{"model": "image autoencoder", "dataset": "photos of arthropod specimens (BIOSCAN-5M)", "train_examples": 195000, "image_size": 48, "crop_scale_min": 1, "horizontal_flip": false, "translate": 0.12, "bottleneck": "plain", "downsampling_factor": 8, "encoder_arch": "mlp_mixer", "encoder_norm": "layernorm", "encoder_norm_position": "pre", "encoder_activation": "gelu", "encoder_mlp_ratio": 2, "encoder_parallel_block": false, "encoder_dropout": 0.05, "encoder_inner_norm": false, "encoder_patch_size": [8, 8], "encoder_conv_stem": false, "encoder_layers": 12, "encoder_width": 192, "loss": "l1", "latent_channels": 16, "decoder_norm": "batchnorm", "decoder_activation": "silu", "decoder_widths": [64, 128, 256, 256], "decoder_blocks_per_level": 1, "decoder_block": "basic", "decoder_dropout": 0.05, "decoder_attention": false, "decoder_upsampling": "nearest_conv", "init": "kaiming_normal", "residual_init": "scaled_by_depth", "optimizer": "soap", "beta2": 0.95, "learning_rate": 0.0037, "beta1": 0.95, "shampoo_beta": 0.95, "eps": 1e-08, "precondition_frequency": 50, "max_precond_dim": 1024, "one_sided": false, "adamw_lr_other_params": 0.00087, "max_grad_norm": 1.0, "max_steps": 9100, "batch_size": 256, "epochs": 11.9, "lr_schedule": "cosine", "final_lr_fraction": 0.1, "warmup_steps": 180, "weight_decay": 0.05, "adamw_weight_decay_other_params": 0.05}
Rows from block 7 of the encoder of a small image autoencoder, named by matrix and row number. Rows with one number belong to one neuron. Each number is 128 + 24 x the weight over its row's rms, rounded and kept within 0 to 255. All counts start at 0. Numbers have three digits each.
After each neuron's rows are labels from the 100 images, of 14848, where the neuron reaches its highest value: "responds to" is what is common among them. Only what is clearly more common there than usual is listed. The data: photos of arthropod specimens (BIOSCAN-5M).
# fc1: MLP up (encoder.blocks.7.mlp.fc1.weight, 384x192), inputs 0-191
# fc2: MLP down (encoder.blocks.7.mlp.fc2.weight, 192x384, transposed), outputs 0-191

fc1.350:123172120148146107114155118104153171110148079142110177120126135128095073106178145104119092130143142095146117133116116115140145135114125104152163170150165116088138109144126146092111150137100116133143154108142097105103135125128110138104165118089168140159169086110142110115087077142106160098114094120114114143145120152124139095115135133122174144131067140160118126162101129110116134119123102104090111127090156134078150141152105140136097144106131172127130097102125138124089098143112101136142103092126147138164123112125109166109190104129124122126155133117136148107120156130133129063
fc2.350:118113105111089135107108130164111099148123149123104089097135101128098159107119107149119153121153122135093158124165123138111127118138134120114095106134093144153126125087112113181131099122153111144115139148127144127147121121136134140125083125121071086102074149158114126150152138094148085158142102129122147113114111121120105150130138099169081104116147115090118109120172102137169150140124152166139147138130090139169097123103139102089104144149127100117119169129130128149148172126153135070124149113167097128097124107105119090184086135139074107139089119131120106155135110126113120199
responds to: order Hymenoptera

fc1.199:108136160125142132127143113182145143122136120142149151168103111155160139088150133123083114133116149119130130093118103106098127124153136144142140111175125146079160124092132079076128136119086120156103126107157120140107179141094129150156105091138134208139133138129152135178112116139117187150100186101098095148136141119097162107116122098107115121157131122130132113137137105131125126139197112129136154125110138139096153109162143131106111130135098134107135105130131123123101076112146100154103172103100141140129155165131122108167154146103132073129091148119152115139119104088121134134
fc2.199:132127095127094149156129149084115189132133106122106106127176135087111154159119117130175141146153071152111133127143140134130117157141149160087089143115113114159105131140135131145134089099124150099166111163114131109147095112135169108125155166117131043133130113120132107095099145108130103122121086096109140114120094152133091123141132142106115136104126113093085098122128153115108109125086125118120100146126096141152080164131104129129126153141154102133125109124144092140128189106123138108138092126117131141093118036136135118107120126122115159117163119171112102134148150094145131113
responds to: order Hymenoptera

fc1.104:111158113159125124109118172191138135127145145151167159107165139113103103157156133132076107130110128149137164129146143115115150125134136122172136113139143146099114148086098124153136074110143116125088083173165138121124089131125141120104122111160129166123175103084119122090142105126100140136105125150125134131103161136081130135174136070116156136174172109150118126140121151120093153130148152100092135146120171149137138097112083133139121146138114087137125128160118110152120138127132112129115165101142157081144155106116117078119120163145099147135132094085124128131111091139105073117
fc2.104:111122094104148145125106123103079111114147154143103133058171109170147146171114112145112116139132134110122134112120139149115125092111126134133121120107172185095149171169108116139127107115105121085124118131089082106113082124113125053125094101129145171134148171137148127108144128135127115140113115134135118156134146095143146091120143117137162121114124112155125106131129119126092125095133125180106114126136136143089142167107102110136150167108195090129129094139136124104141134120122126098155153121102151101065113101102151108188106137137124108097128147118101169097139159132139138128
responds to: order Hymenoptera

fc1.260:063130154146129139145154137102122104127130122120151091175128142108139144131106153127076148141139157114146113121135137125117147152179157107153164121152095151169138149114100130161144119127147139114125165168173126147154137145093133104098124139063126122113103124121134124113125130106136115166169124162169078179126096135118123148127102155162061096125068138124138131106133138098160146101135106124141130108079151159140098115148106120103116136126151117119147131154105134151104140115140086114165103107124157116103072115126097115102108109130138127121153153125157155171148081161128101150
fc2.260:137091121140133120121148132161091112120103119075186181135125171155161126111143102152125161166106136105139144117108113069113114130097155111093142091147142132151094142159129165160191081136094164152085119129144127139127169155089139148132104129123130133114163152113119151117146116102111130128111101132114096086136154120122124134121147113094102130146106121167128070120143110138106137129110134157125125129148177121135143123101115128169127118165136135089072155139090154137133123123125091134112099153141123113158130127065115156138106168115155095101126132112144175124140152150133160118
responds to: order Coleoptera

fc1.86:125135080121133142146178142092165148175158136105123174144069122132155148098085140146108115152119171127159129168175095119144138159122141158116128125111132114141143109099130141135173163138116141127119111124157086146160136122136104151118145138131104151113120107143089142123124092132108117122115125119104112112150108159096095152110127130116118152123128112127190089101138120127093133108116148142091116130162184136135141093166114131161127129137086116126092165156132118106127183072118092082124116158164121108152137118130095113104098146138156126168159133055129147129128157113127120128
fc2.86:108098121157189131122115130132097099113145138156157137121108147153073099145118121100117117150138137131090120102128138164107117083101118121142105113111156091110105109138129142184111098107151096138114124125133120157121140142127136113115111159094125053163109136121123101115167134164193115087140061110140117169168115122141092169124111145110100138137158111109079112164130133118138146108157123128141119091137102096141096103136123119159158149107105161103104104141145144156138106119158080111131107095110154106085090105085108123105143133138130115120112093126124139127120161160124155126
responds to: order Coleoptera

fc1.187:134148147111149139124130157148089109135111120127124149091126078130136166105106115167131109141098115103128165101128139126110086126136088132137112135178116115130130111165092153147114113117154133097148135147123086137134120124142137137128182152153132153170095144151143087128126122139100126152136143159102114141141163112089161105143153157170127156125125114151067129147136142090183132111170145135183145125161104138159133147105114135081111174115188151090155108089141138120106090151181110093129098131144106113133160172097136111133138117136120135114121109106152149125141157151120186124
fc2.187:111119085142118100127080106130147133131114118098151150171132127122095110066162101111127123114138143108139115141135115149184158101143167159108143083104143147144184140098134126178137162136115129151128171123128168108133144140131100154163101101130163147098144135076120152174112148118160146126100111108101158121139120169116096102114142103129145123131134117197112119136136118147103105126090125134118114166146171121081153118137151162121142087116100109111137116152125079121131138132122083167091143126101112087122132112137133147139116100104131146153172153148097128143160146155116137169
responds to: order Hymenoptera

fc1.89:146120143092127139117103143148125106121117127109091130140123098121114121152128127173180150145150108123096144128131115106166114163148132105132156148110162116157090141109092131142162157120174147118140120146079150142095105122134159131111161115103090085159133170158113169102138104168158102144124103137107192111131172116113102102181148142161162165084145164119106121145113135151144077133113131164174121110145139139137128125111146134094124162154112133155147126111170164108096119164161147103113102132180126138156082113172141132121135152108122147119108151097123123135169129154133133121
fc2.89:107131106136140115117127134124183093143133111134157129167132107167136125106144141095123119101091195112135165101132132150117153112122112133133086057120070124097158145123169127170109114182081129173113115140140108093144129125095117124105100135108147173134109176119162154164102162136108148128142105145132110155125132106147144109110115123142156101156165117153139125153155105131100163116154150128115078133079146153151144132150141133135133094119153161088097138126104128125116114104105143142180176126103132085098136122136130132144130103169145121122151118138111117160079158135139133126
responds to: order Hemiptera