config.yaml
encoder_norm: "layernorm"
encoder_activation: "gelu"
encoder_dropout: 0.05
encoder_inner_norm: false
decoder_widths: [64, 128, 256, 256]
epochs: 11.9
final_lr_fraction: 0.1
Rows from block 3 of the encoder of a small image autoencoder, named by matrix and row number. Rows with one number belong to one neuron. Each number is 128 + 32 x the weight over its row's rms, rounded and kept within 0 to 255. All counts start at 0.
Before each neuron's rows are labels from the 100 images, of 14848, where the neuron reaches its highest value: "responds to" is what is common among them; "patch colour" is the nearest of a few named colours to the mean colour under the peak. Only what is clearly more common there than usual is listed. The data: photos of arthropod specimens (BIOSCAN-5M).
# fc1: MLP up (encoder.blocks.3.mlp.fc1.weight, 384x192), inputs 96-191
# fc2: MLP down (encoder.blocks.3.mlp.fc2.weight, 192x384, transposed), outputs 96-191

responds to: order Hemiptera
patch colour: grey
fc1.370 [127 159 142 126 156 139 179 162 122  78 159  94 100 108 133  81  99 143 129 106  62 114  98  85 113 138 174 126 190 137 134 110 163 109  89  75  98 124 144 164 176 152 113 109 125 131 180 124 107  63 129 126 179 106 142  95 134 184 184 150 114  84 121  96 131  78 117  85 107 104 162 122 157 103 146 123 173 103  94 167 131 164  73 104 145 170 112 151 154 148 109 132 145 109 138 136]
fc2.370 [129 123 125 120  57 139 178 146 119 136 167 191  54 112 145  86 133 122 167 142 128 134 119 130 131  97 118 165 139 104 137 138 128 124 121 122 132 129 125 120 109 127 137 174 165 213 110 152 140  45 105 175 153 137 119  81 155 157 175 125 131  98 120 131 133 148  73 120 113 115 160 166  89  97 104 148 139 146 132 107 134 220 108  90  80 170 140 122 100 118 142 110 202 115 140 160]

responds to: order Hymenoptera
patch colour: grey
fc1.243 [ 98 121 113  90 152 104  45 131  91  78 114 132 152 173  63 116 168  85 164 140 125  97 161 177 106 186 151 127 131  82 119 162 143 111 164 120  69 131 112 160 177  63 176 128 144 141 103 143  49 124 181  95 137  96 155 188 200 113 132 115  75 159  82 155 126 157 134 147 144 144  81 122 137 136 134  96 172 132 125 160 153 113  74 103 130 125 115 154 178 127 125 139 187 174 193 118]
fc2.243 [125 127 152 115 139 110 118 187 185 146 102 105  60 162 129 121 139  87 129  77 140 162 168 158 131 175 125 149 145 187 120  95 139  78  83  63 178 182 134 119 145 236 136 127 147 149  89 126  94 147 110  57 105 108 156 154 126  83 139 145 102 142 102 161  87  87 156 138 136 129 113 114 155 159 172  56 122 106 166 151 122 169  96 107 195 102 101 158 186 120  70 128 138 131 116 179]

responds to: order Hymenoptera
patch colour: grey
fc1.177 [ 95  96 147  86 137 105  30 143 158 133  78 109 140 132  91  89  78 120 175 131 166  55 133 126 160 164 134 126 102 101 117  94  87 164 124 119 119 147 183 135 205 116  83  38  84 119  57 140  53 113 121  62 147 145 198 122 173 116 152  89 128 119 124 116  91 173 164 103 167 152 107  94 115 144 187 101 123 170  72 118 151  75  88 172 120 234 113  98 181  92 141 149  99 161 107 127]
fc2.177 [ 82 116 145 135 137 182 153 125 172 100 192 114  90  92  82 119 131 106 184 105 138 108 118 148  80 152 175 116 154  93 105  85 130 122 109 118  84 123  59  91 156 111 125  89 148  93 225 149 171 125 133 179 106  79 137 141 123 132  80 146 108 107 123 147  94 135 130 171 137 183 152  86 143 200 117 138 101 183 141  94 109 143 135 109 117  97 124 160 151 113 143  68 160 109 120 122]

responds to: order Hymenoptera
patch colour: grey
fc1.84 [122 159 114 134 141 132  93 145 125 115 127 149  82 177 115  76 134 194 150  59  93  81 157 135 123 123 146 143 100 152 107 107 122 100 146 124 154 124 120 134 172 127 123  84 112 104 161 119 108 160 101  97 137 145 109 132 151 148 142 173 157 145 136 141  34  73 125 129 104 181 132 177  58 119  98 108 172 118  98 166 113 182 143 122 132 102 151  84 156  88 153 122 138 120 112  93]
fc2.84 [107 127 128 120 117 120 143 124 128 142 109 147  67 179 125 143  77  82 108  74  87 148 147 199 133  81 117 141 147 143 104 101 108  99 144 124 150 130 127  96 147 140 136 134 103 148 114 112 162 112 108  22 109 188 103  97 154 143 150 151 122 143 125 159  69 151 135  89 134 133 137 103 133 104 144 112  92  94  48 141 144 230  58 132 142 162 134 116 130  94 121 143 135 136  92 174]

responds to: order Coleoptera
patch colour: grey; brown
fc1.335 [148 180 132  96 148  67 184 129  96 103 123 136 115 140 131 136  75 126 102 138 122 146 137 107 194 156 153  93 104 150 155 117  89 107 143 118 130 112 131 125 146 125 170 100  99 111 159  37  69 150 131 138 103 139 151  51 113 134 142 127 120 136 159 158 107 140 111 137 171 135  78 160 116 122 101  98 191  79 137  80 128 110 128 144  99  85 156 119  80 186  61 174 197 101 187 134]
fc2.335 [170 119 137 123 160 141  94 140 138 161 162 110 145  88 120  80 151 110 171 148  96 114 145 170  26  70 122 123 147 148 137 100 139 185 129 138 126 175 111 109 143 130 121 137 155 134  90 173 159  80 128 113 141 112 117 119 180  65  98 129 138 145 129  94 133 168 164 111 103 140 200  87 116 133 118 154 113 139 153 113  84 131 143 150 160 167 107 161 240  91 200  97  75 210  95 102]

responds to: order Coleoptera
patch colour: brown; grey
fc1.379 [183 111 128 138 135 141 195 144 153 148 151 107 187 166 129 182 224 161 134 126 148 133  81 162  92 135 184 144 125 142 140 121  98 100 138 109 137 180 128 150  75  95 153 119 135 116  94 170 155 137 107 152 107 111 115 121 110 123 102  87 114 190  84 109  90 160 126  98 140 162 166  77 184  86 155 117 118 154 110 113 140 148 183 149 149 187 130 144 171 163 119 159 151 127 144 137]
fc2.379 [109 110 130  81 114 126 109  82 106 131 150 101 109  90 140  87 124  98 122 162 102 128 122 140 195 145 141  90  36 129 100 129 111 125 127 153  80  99 154  86 185 125 136 129 105 182 189  99  84 122 163 164 121 155  83 122 153 113 108 132 131 114 155 135 152  91 100 140 128 108 140 130  79  54 155 127 119 170 137  90 122 111 145  94 117  93 171 127 114 102 123  81  88 109 129 100]

responds to: order Coleoptera
patch colour: grey
fc1.127 [117 161  78  82  66 117 143 135 116  92  91 160 108 121 128 132 153 203  88  66 207 122 148 123 159 130 128 195 153 152 155 129 146 120 125 188 135 162 134 135 103 105 156 186 186 128 115 161 103 148 100 157 135 118 136 174 148 150 127 118 157 130  79 134 141 176 139 101 120 163  77 140 145 168 166  98  76 126  88  92 170 169 110 186 114  95  87 132 126 192 101 108 119  97 123 162]
fc2.127 [107  50 154 118 123 147 149 138 129 116 184 187 128 178 215 125  96  97 145 127  90 124  98 143 113  89 103 127 125 134 136 143 146 141 137  66 116 102 128  94 118 113 197  90  86 112 171 128 130  98  88 166 140 130 169 159 192 154 139  84 111 144 131 137 142 111 154 165  83 115 103  62 118 174 139 158 107 107 132 140 176 124 106  67  97 138 153 146 177 131 151  95 132 114 129  73]

responds to: order Hemiptera
patch colour: grey
fc1.130 [135 114 133 145 116 117 181 168 143 173  71  91 127 134 129 119  97 120 102 143 122  20 121 114 119 119 137 116 115 121  81 157 120 116 189 131  84  86 126  73 167  77 112 158 152 134 103  81 109  86 111 114 144 104 131 119 134 165 169 140 161 119 124  80 147 139  83 149  91  92 149  94  67 134 102 140  94 124  81 179 116 130 159 120 161 155 131 129 127  88 167 202 111 140  94 140]
fc2.130 [149 142 142 123 111 130  81 120 113  95 159 152 142 117  92 131 136 109 144  71 122 182 121 104 161 115  88 126 149 121 123 138 109 100  60 148 158 135 146 173 105 132 126 110 114 110 176 113 145 131 157 113 109  96 167 108  90 124  86 116 108 135 148 173 101  42 146 108 126 180  87 138 127 162 135  92 146 102 162  56 108  92  74 144  73  98 121 102 120 121  91  39  87  87 140  78]

responds to: order Coleoptera
patch colour: grey; brown
fc1.39 [145 138 121 114 137 123 116 157 132 121 164 160 139 145 147 199 197 126 163 130 152 173  85 134 140 165  26 120 105 165 138 200 176  90 160 143 115 144 112 165 158 136 142 115 135 140  65 161 144 140 115 192 170 131 153 113 175 103 144 112  88 144 104 148 150 180 110 137 110 121 118 116  70 110 115 127 117 175 194 176 154  94 135 132  67 146 126 141 102 160 121 181 199 129 162 123]
fc2.39 [ 83 119 156 177 102 100 155  97 145 103 106 146 128 143 112 103  29 157  76 128  91 140 126 140 152  78 209 176 124  84 181  73  61 151 124 111 121  99 156 135 112 107 110 134 122 156 185 129 170 112 175  81 103 160 118 188 136 181 102 139 138 150 203 112 105  79 151 150 142 134 181 153 202 115 110  82 166  82  89 100 133 128 107  74 150 139 128  73 150 118 143  59 114 112  90 135]

responds to: order Hemiptera
patch colour: grey
fc1.147 [139 171 168 141 145  81 121 175 174 136 170 191 184 109 145 186 182 135  84 120 120 176 120 105 137 129 143 162 101 100 129 166 189 161  97 152 104 157 157 184 156 115 114 165 134 119 123 123 135 155 123 145 118 120 124 182 131 155  95 151 117 154 166 148  86  76 190  99 151 134 154 105 149  58 131 120  99 152 170 116 161 129 177 151  86 165  65 139 161  87 166 142 189 155 150 160]
fc2.147 [148 135 165 157 152 169 168 133 150 153 133 114 117 148 172 146 167 140 171 174 131 139 155 142 164 197 123 122 135 135 178 137 140 134 173 193 167 172 138 143 106 150 174 134 164 154 154 181 110 126 125 159 153 175 150 176 140 161 137 150 162 141 127 156 190 153  88 170 170 175 136 153 144 218 120 145 174  99 159 147 169 156 110 159 132 150 176 118 181 183 136 126 133 164 165 128]

responds to: order Coleoptera
patch colour: grey
fc1.355 [154 168 125 174 145 132 100 125 146 145 103 172  76 126 104 136 139 106 147  81 148 174 133 165 135 142 182  74 152 151  89 112 159  77  80 130  90 149 176 113  55 152 180 124 134 133 143  70 117 130 124 157 105 111  89  97 117  66 187 149 157 149 162 120 105 130 106 123 162 137  95 117  79  92 143 133 179  98 151  75 146 142  86 139  98  59 107 169 105 170 124 174 147 122  87 114]
fc2.355 [ 44 135 156 107 163 126 144 140  93 120 122 109 151 155 129 131 156 135 127 167  80 127 142 115 173 120 114 147  96 116 154 151 140 183 135 154 121 108  48 103 157 101 109 166 131 102 158 131 133 118 119 115 118 104 132 160 149 165  77 112 101 171 104 151 150 128 155 150 149 140 181 101 156 162 102  88  67 153 134 129  83  75  99 140 113 150 134 142 156  94 134  49 136 120 142  69]

responds to: order Coleoptera
patch colour: grey; brown
fc1.99 [134  76 119 108 175 122 144  64 134 146 140 125 105 141 204  22 159 136 125 132 159 150 133 119 155 116 152 100 155 135 102 124  78  84 138 130 149 153 143 105 138  75 109  82  87  87 136 107 119 126 157 139  88 132 122 100 138 118 144 144 139 174 137 141 109 146 152 166 101 179 126 123 147 143  93  89 126 115  78 138 149 139 141 160 125 122 146 147  92 128  98 120  63 160 164 109]
fc2.99 [166  96 144 110  97 145 132 102 119 112 131 165  69 132 128 145 155  99 166 126  98 100 108 133 180  87 185 139 159  91 108 173 180 111 132  99 111 148 173  95  83  90  92 121 104 140 140 142 137 134  85 123 189 112 109 139 119  85 185 139  53 186 136 114  81 136 207  73 114  47 131  59 170 174 145 100 151 156 158  98  85 128 144 111  93 129 160 122 194  96 176 161 146 102 175  86]

responds to: order Hemiptera
patch colour: grey
fc1.148 [118 100 117 120 121 134 114 114 216 128 108  65 117 179  90 108  74 121 169 148 124 118  71 116  88 123 166 126 148 148 121 138 181 134  78 159 117 144 121  90 150  82  85  58 135 139 153 160 124  92 175  69 113 126 134 207 145 107 109 143 133 164 154 135  99 145 132 141 135 126 114 122 177 122  97 142  19 132 127 173 171  74 146 148 129 122  88 177 191 120 193 125 139 122 138 150]
fc2.148 [146  75 149 122 100 145  45 173  98  72 105 124 137  96 137 151 180 123 134  89 118 150 160 103 188 146 103 120 146 151 106 136  93  85 152 105 112 157  89 183 150 133 115 152 143 188 114 131  92 102  87 176 153 129  70 144 110  65 117 122 122 109 176 145 111  97 144 120 153 108 178 143 125 160 138  71 179 112  83 140 116 200 111 129  48 167 140  70 124  98 134 145 111 106 107 120]

responds to: order Hymenoptera
patch colour: pink
fc1.42 [122 150 114 118 122 103 122 186 190 111 125 162 149 130 181 122  95 123 192 139 160 113 102 134 212 194 135 102 172 133 131 153 121 139  40 119 159 127  97 128 109 118 136 124  91 111 203 143  88 119  97 127 143 104 202 129 105 105 100 114 161  84  64 155 115 138 112 105 149 115 120 135  95  88 130 172  64 143 115  97 175 172 145 140  86 136  80 100 120 153 164 144 124 120 145 127]
fc2.42 [142 134 129 110  97  74 126 123 110 139 134 138 136 101 192 141 138 104 102  47 150 126 151 142 103  95  91 149 120 125 130 122 149 136 120 101 131  50 122  97 176 154 130 143 126  72 126 201  79  67 111 100 112 153  99 157 140  73 107 116 104  93 118 140  94 176 154 126 128 119 116 127 161 117 102 117 148 125  52 145 117 186  88 104 125 106 118 160 131  71 115 134 148 122 148 139]

responds to: order Hymenoptera
patch colour: grey
fc1.382 [151 126 101 119  81 121 134  98 102 135 133 206 107 112 166 116 119 115  78 136 121 156 136 136 164 114 138  60  94 125 151 162 108 121 116  88 140 176 122 136 128 171 128 141  92 135 175  64 133 155 119 135  92 107 186 132 149 132 172 110 150 157 165 184 113 134 138 154 123 156 132  95 119 136 124 106 156 130 169  58 123 147 141 138  90 124 115  81  87 192 147 123 156 148 148  94]
fc2.382 [ 76 112 189 178 113 135 136 141 118 131 160  90 144 116 106 133 154 107 145 179 135  99 128 150 147 155 146 158 147 153  68  81 199 126 156 162 161 119 102 127 112  69 162 138 150 153 137 125  83 143  96 138 126 152 108  92 147  66  84 160 129 165 137  75  96 103 124  90 153  99 184 137 120 122 153 129  98 139 115 150 114 139 221  98 149 116 171 165 172 108  66 147 115 136  79 109]

responds to: order Hemiptera
patch colour: grey
fc1.18 [159 104 134 136 114  85 118 140  96 106 115 152 118  96 142 175 144  87 126 119 101 105 107  86 148  78 140 138 113 135 144 130 103 160  42 130 106 112 115 107 177 147 150 112  87  99 163 125  88  99  81 134 156 147 180 176 165 146 168 129 100 105 127 140  89 119 169 131 136 110 169  88 162 105 195  89  75  28 156 149 113 125  84 187 115 143 189 179 135 136 178 171 146 106 135 102]
fc2.18 [ 58 135 153  59 162 151 141 134 119 134 110 145  93 118 181  74 150  93 157 148 100 150 114  93 153 135 105 128 125 129  80 141 154 137 200 145 104  75 169  80 149 139 155 128 142 176  96 147 173 189 135 151  38 125  96 108 217 161 122  83 120 146 152 131 128 167 111 156 126 129  95 136 109  66 169 115  94 236 116 110 181 131 114 128 128 119 106 122 126 132  79  89 170 174 100 128]

responds to: order Hymenoptera
patch colour: grey; brown
fc1.281 [ 85  38 169 114 136 107 128  38 183  91 166 120  87 156 128  87 157 222 127 101 102 127 156 108 138 145 101 139 120  88 111 113 135 100 113 209 160  97 135 171 144  99 144 168 150 129  99 106  98 108 148 129  98 167  99 139 138  98  88 115 127 138 107 192 108 121 114  93 143 194  99  93 167 140 145 142  57 105 120 135 101 134  95  30 107 165 114 140 120 217 122 150  50  93  96 174]
fc2.281 [163 110  83 129  88 133 152  96 145 100 146  92  67 156 141 158 120 110 140 110 120 143 108 136 130 135  54 149 105 129 137 140  83 135 137  84 102 132 122 130 151 123 111  70 160 122 125 143 121 147 157 104 118 224 128 101 142 129 112 115 147 108 131 156 122  80  77 115 138  86  94 164  76 176  73 162 151 141 114 110 179 189 161 101 149 154 114 121 127 128 174  33 159 103 104 141]

responds to: order Coleoptera
patch colour: grey; brown
fc1.124 [ 72 107  95  97 183 105 117  65 157 105 165 182 162 129 111  78  70 164  99 151 174 129 189 127  68 139 139 141 147  64 174  85  98  86 160 110 103 101  99 129 123 163 135 125  87 140  77 114  89 181 105 124 152 144 105 134 162 131 118  67 109 130 124 163 144 124 124 146 112 141  85 171 168 112  90 157 105 107 112 177  91 110  83  85 121 102 167 102 173 103 190 147  78 114  51 144]
fc2.124 [187 136 160 183 168 153 122 149  90 105  97 135 105 198  58 127  99  92 147 118  96 108  79 113  92 142 115 128  91 140 115 156 169 162 112 121 101 196 147 126  84  96 103 173 165 148 192 131 168 128 166 108 112 134 135 164 110 156 145 115 148 127 143  79 107 209 175  97 144 131  84 119 125 109 177  96 130 159 131 124 141 149 155  82 107 168 164 132 108  92 115 176 187 106 142  95]

responds to: order Coleoptera
patch colour: grey
fc1.200 [115  92 149 138 118 145 151 104 145 147 120 113 137 144 132  97 145 162 145 183 117  69  97 153 121 139 142 178 114 105 102 143 115 158 140 202 139  90 121 115 180 126 143 125  72 148 185 162 140 138 119  97 134 135 103 128 150 107 164 127  66 106  75 189 195 148 132 152 195  76  82 123 123 197 131 121 131 107  99 166 144 113 135 137 126  92 161 115 164 135 156 136  95 170 130 161]
fc2.200 [128 122 103  78 158 128  96 106 115 135 125 116 175 132  88 146 150  82 138 120 127  97  98 121 122 126 112  59 129 122 177  94  93  82 101 140 160 138  82  86  71 123 208  95 178  94 110 105 122 128 172 137 152  77 132 128  99 119 103 129 145 170 169  62 115 128 154 117  58 178 150  69 165  49 143  96 111 195 111 133 123 157 203 114 175 191  81  99 146 127 145 130 193 105  92 114]

responds to: order Hemiptera
patch colour: grey
fc1.32 [154  84 122 172 202 132 142 127 110 138 116 194 137 119  79 141 107 151 150 144 152 131 152 123  87  95 155 122 167 145 135 171  87 162 128 112  79 181 131 142 164 161  75 108 147 101 166 140 164 104 132 140 114 108 183 153 160 163  71 154 169 125 122  91 224 150 105 113 135 145 134  76 102 198 131 146 146 121 105  96 118 137 185 126 129 144  96  66 131 111 172 128 111 129 146 174]
fc2.32 [ 72 133 114  85  92  99 117 117 110 146 120  65 120 121 130 106 170  98  71 127  66  89 131  98 169 103  91  91 120  90  67 111 106 114  99 144 146  66 126 113  87  81 154  99 108 105 104  80 114 109 100 114 105 113  94 167  92 144  91  96 138 127 168 104 127  98  71 134 159 115 140 114 134 127 171  94 104 132 184 125  92 113  95 112  42 110 109 146 137 125  68 127 102  68 104  34]

responds to: order Coleoptera
patch colour: grey
fc1.324 [151 145 149 120 137 126 130 123 139 156 132  51 141 129 140 120 141 143 182 140  76 107  95 154 150 138 120 110 136 164 128 154 165 113 155 165 175 129 123  98  81 169 148  94  94 198 105 108 121 129 112 111 182 124 127 109 168  95 117 158 116 109  95 130 155 156 154 102 203  85 121 208 139 178 145 172  85 118 171 161 131 138 144 148 125 118 132 107  87 138  76 177 156 174 117  96]
fc2.324 [128  99 120 128 143 131 109 120  75 128  98 181 186 132 162 143  66 148 122 141 201 167 141 119 178 113 161 195 138  75 141 140 104 171  64 106 109  92 146 160 183 106  89 106 158 141 173 109 115 124 178  97 138  91 141 118 141 153  92 120 134 143 161 131 132 128 122 148  71 207 154  85 128  92 121 138 168 142 119  90 114  70 152 138 140 129 143 145 139 105 158 102 135 129 124 108]

responds to: order Coleoptera
patch colour: grey
fc1.361 [138 147  96  73 116  95 113 149 148 117  98  70 121 120 133 168 118  99 109  93 118 143 107 139  66  37  80 122 143 114 133 170 147 161 112  77  73 108 133  70  77 123 133 145  90 116  85 180 152 166 104 143 145 160 141 166 144 102 191 172 120 110 143 104  87  87  88 130  73  92 139 160  84 129  95  90  63  70 124 144 146 115 132 121 106 161 109 186  73  98 129 120 131 188  99  93]
fc2.361 [155 106 165 188 130 133 123 136  63  95 140 122 165 124 127 126 125 164 130 103 120  93 179  79 200 207 155 141 125 162 127 116  93 141 103 151 135 143 164 160 171  99 115 145 170 153 208  82 145 132 196 140 110  73 136 121 134 169  70 126 128  90 126 181  87 140 183 120 132 148 157 148 175 151 130 103 165 187 122 145 134  92  95  81 118  97 151 103 159 158 159 116  83 116 160  92]

responds to: order Hymenoptera
patch colour: grey
fc1.56 [140  95 143 130 116  99 103 113 137 162 160 208  95 127  86 122 132 125 142 107 128 166  83 125 148 108 147 106 105  77  86  85  65 105 157 168 115 127  93 116 165  71 110 148  85  75 126 175 101 160 105 152 143 126 160 138 129  67 156  88 133 113  96 219 110 165 130 177 123 115 114 105  83  71 130  68 161 147 140 133 103 113 124  97 122  94 119  94 148  78 159 134 147 100 150 165]
fc2.56 [ 69 134 165 158 111 148 124 167 138 100  91  77 143 110 151 108 132 146 165 117  94 145 130 158 126 126 139 125 113 121 149 174 193 131 126 113 175 183 118 146  80  95 103 100 134 201 183 116 170 139 166 145  77 101  89 134 136 135 148 154 112 185  78 122 126 153 147  95 153 175  88 179 169 136 106 138 118 125  94 115 163 109 146 120 132 120 162 123 168 162 115 121 129 134 109  69]

responds to: order Hymenoptera
patch colour: grey
fc1.242 [101 170 107 113 140 111 122 125 111 130 136 167 132 139 115 100 120 167 102 125 130 151 125 168 120  53 108 155 182 118 160 133 120 123 188 162 121 108 108 142 189 129  99 124 126 139 115 171 131 168 137 128 200 147 158 128 141 120 104 151 146 110  85 164 142 121 108 149 106  70 133 191 137 180 122 157  89 118 117 194  78 174 116 122 116 153 106 109 110 127 154  62  45 123 186 119]
fc2.242 [163 132 152 140 116 143 160 140 125 113 177 148 151 139 134 152 179  98 114  84  92 105 115  94 151 166 149 144 105 130  87 202 176  97  70 122 132 127 152 132  96 131 166 144 104 114 115 110 117 124 124 168  98  76  80 158  97 184 155  70 139 131 157 125 125 124 180 105 180 143 126  89 113 107 147  56 198 187 124  79 153  71 170 133 127 111 154 179 142 153 164 172 156 126 132 127]

responds to: order Hemiptera
patch colour: grey
fc1.116 [174 129 121 136 162  76  85 150 102  89 156 162 154 129 125  94 101 130 119  99 102 127 131 146 113 120 129 132 108  85 166 174 154 133 142 153  73 135 146 154 122 180 163 115 136 113 141 100 112  99 125 135 152  98 123  83  96 123  56 123  90 139 132 128 140 115 139 160 126  83  92  77 180 112 115 158 163 120 130  87 147 157 100  68  90 125 171  98 161 121 162 104 107 122 217 127]
fc2.116 [ 83 130 128 159 119 174 182 104 128 163 132 149 131 170 147 148 200 148 129 175 170 130 139 129 178 143 100  93 147 122 133 122 113 130 131 132 190 155 111 132 103  74 158 164 151 137  70 129 169 117 145 104 129 157 172 169 133 186 165 128 136 173 113 123 160 157 118 121 184 198 193 189  94 190 137 122  96 137 147 155 134 125 145 201  51 124 122 121 142 132  84 159 178 117  76  84]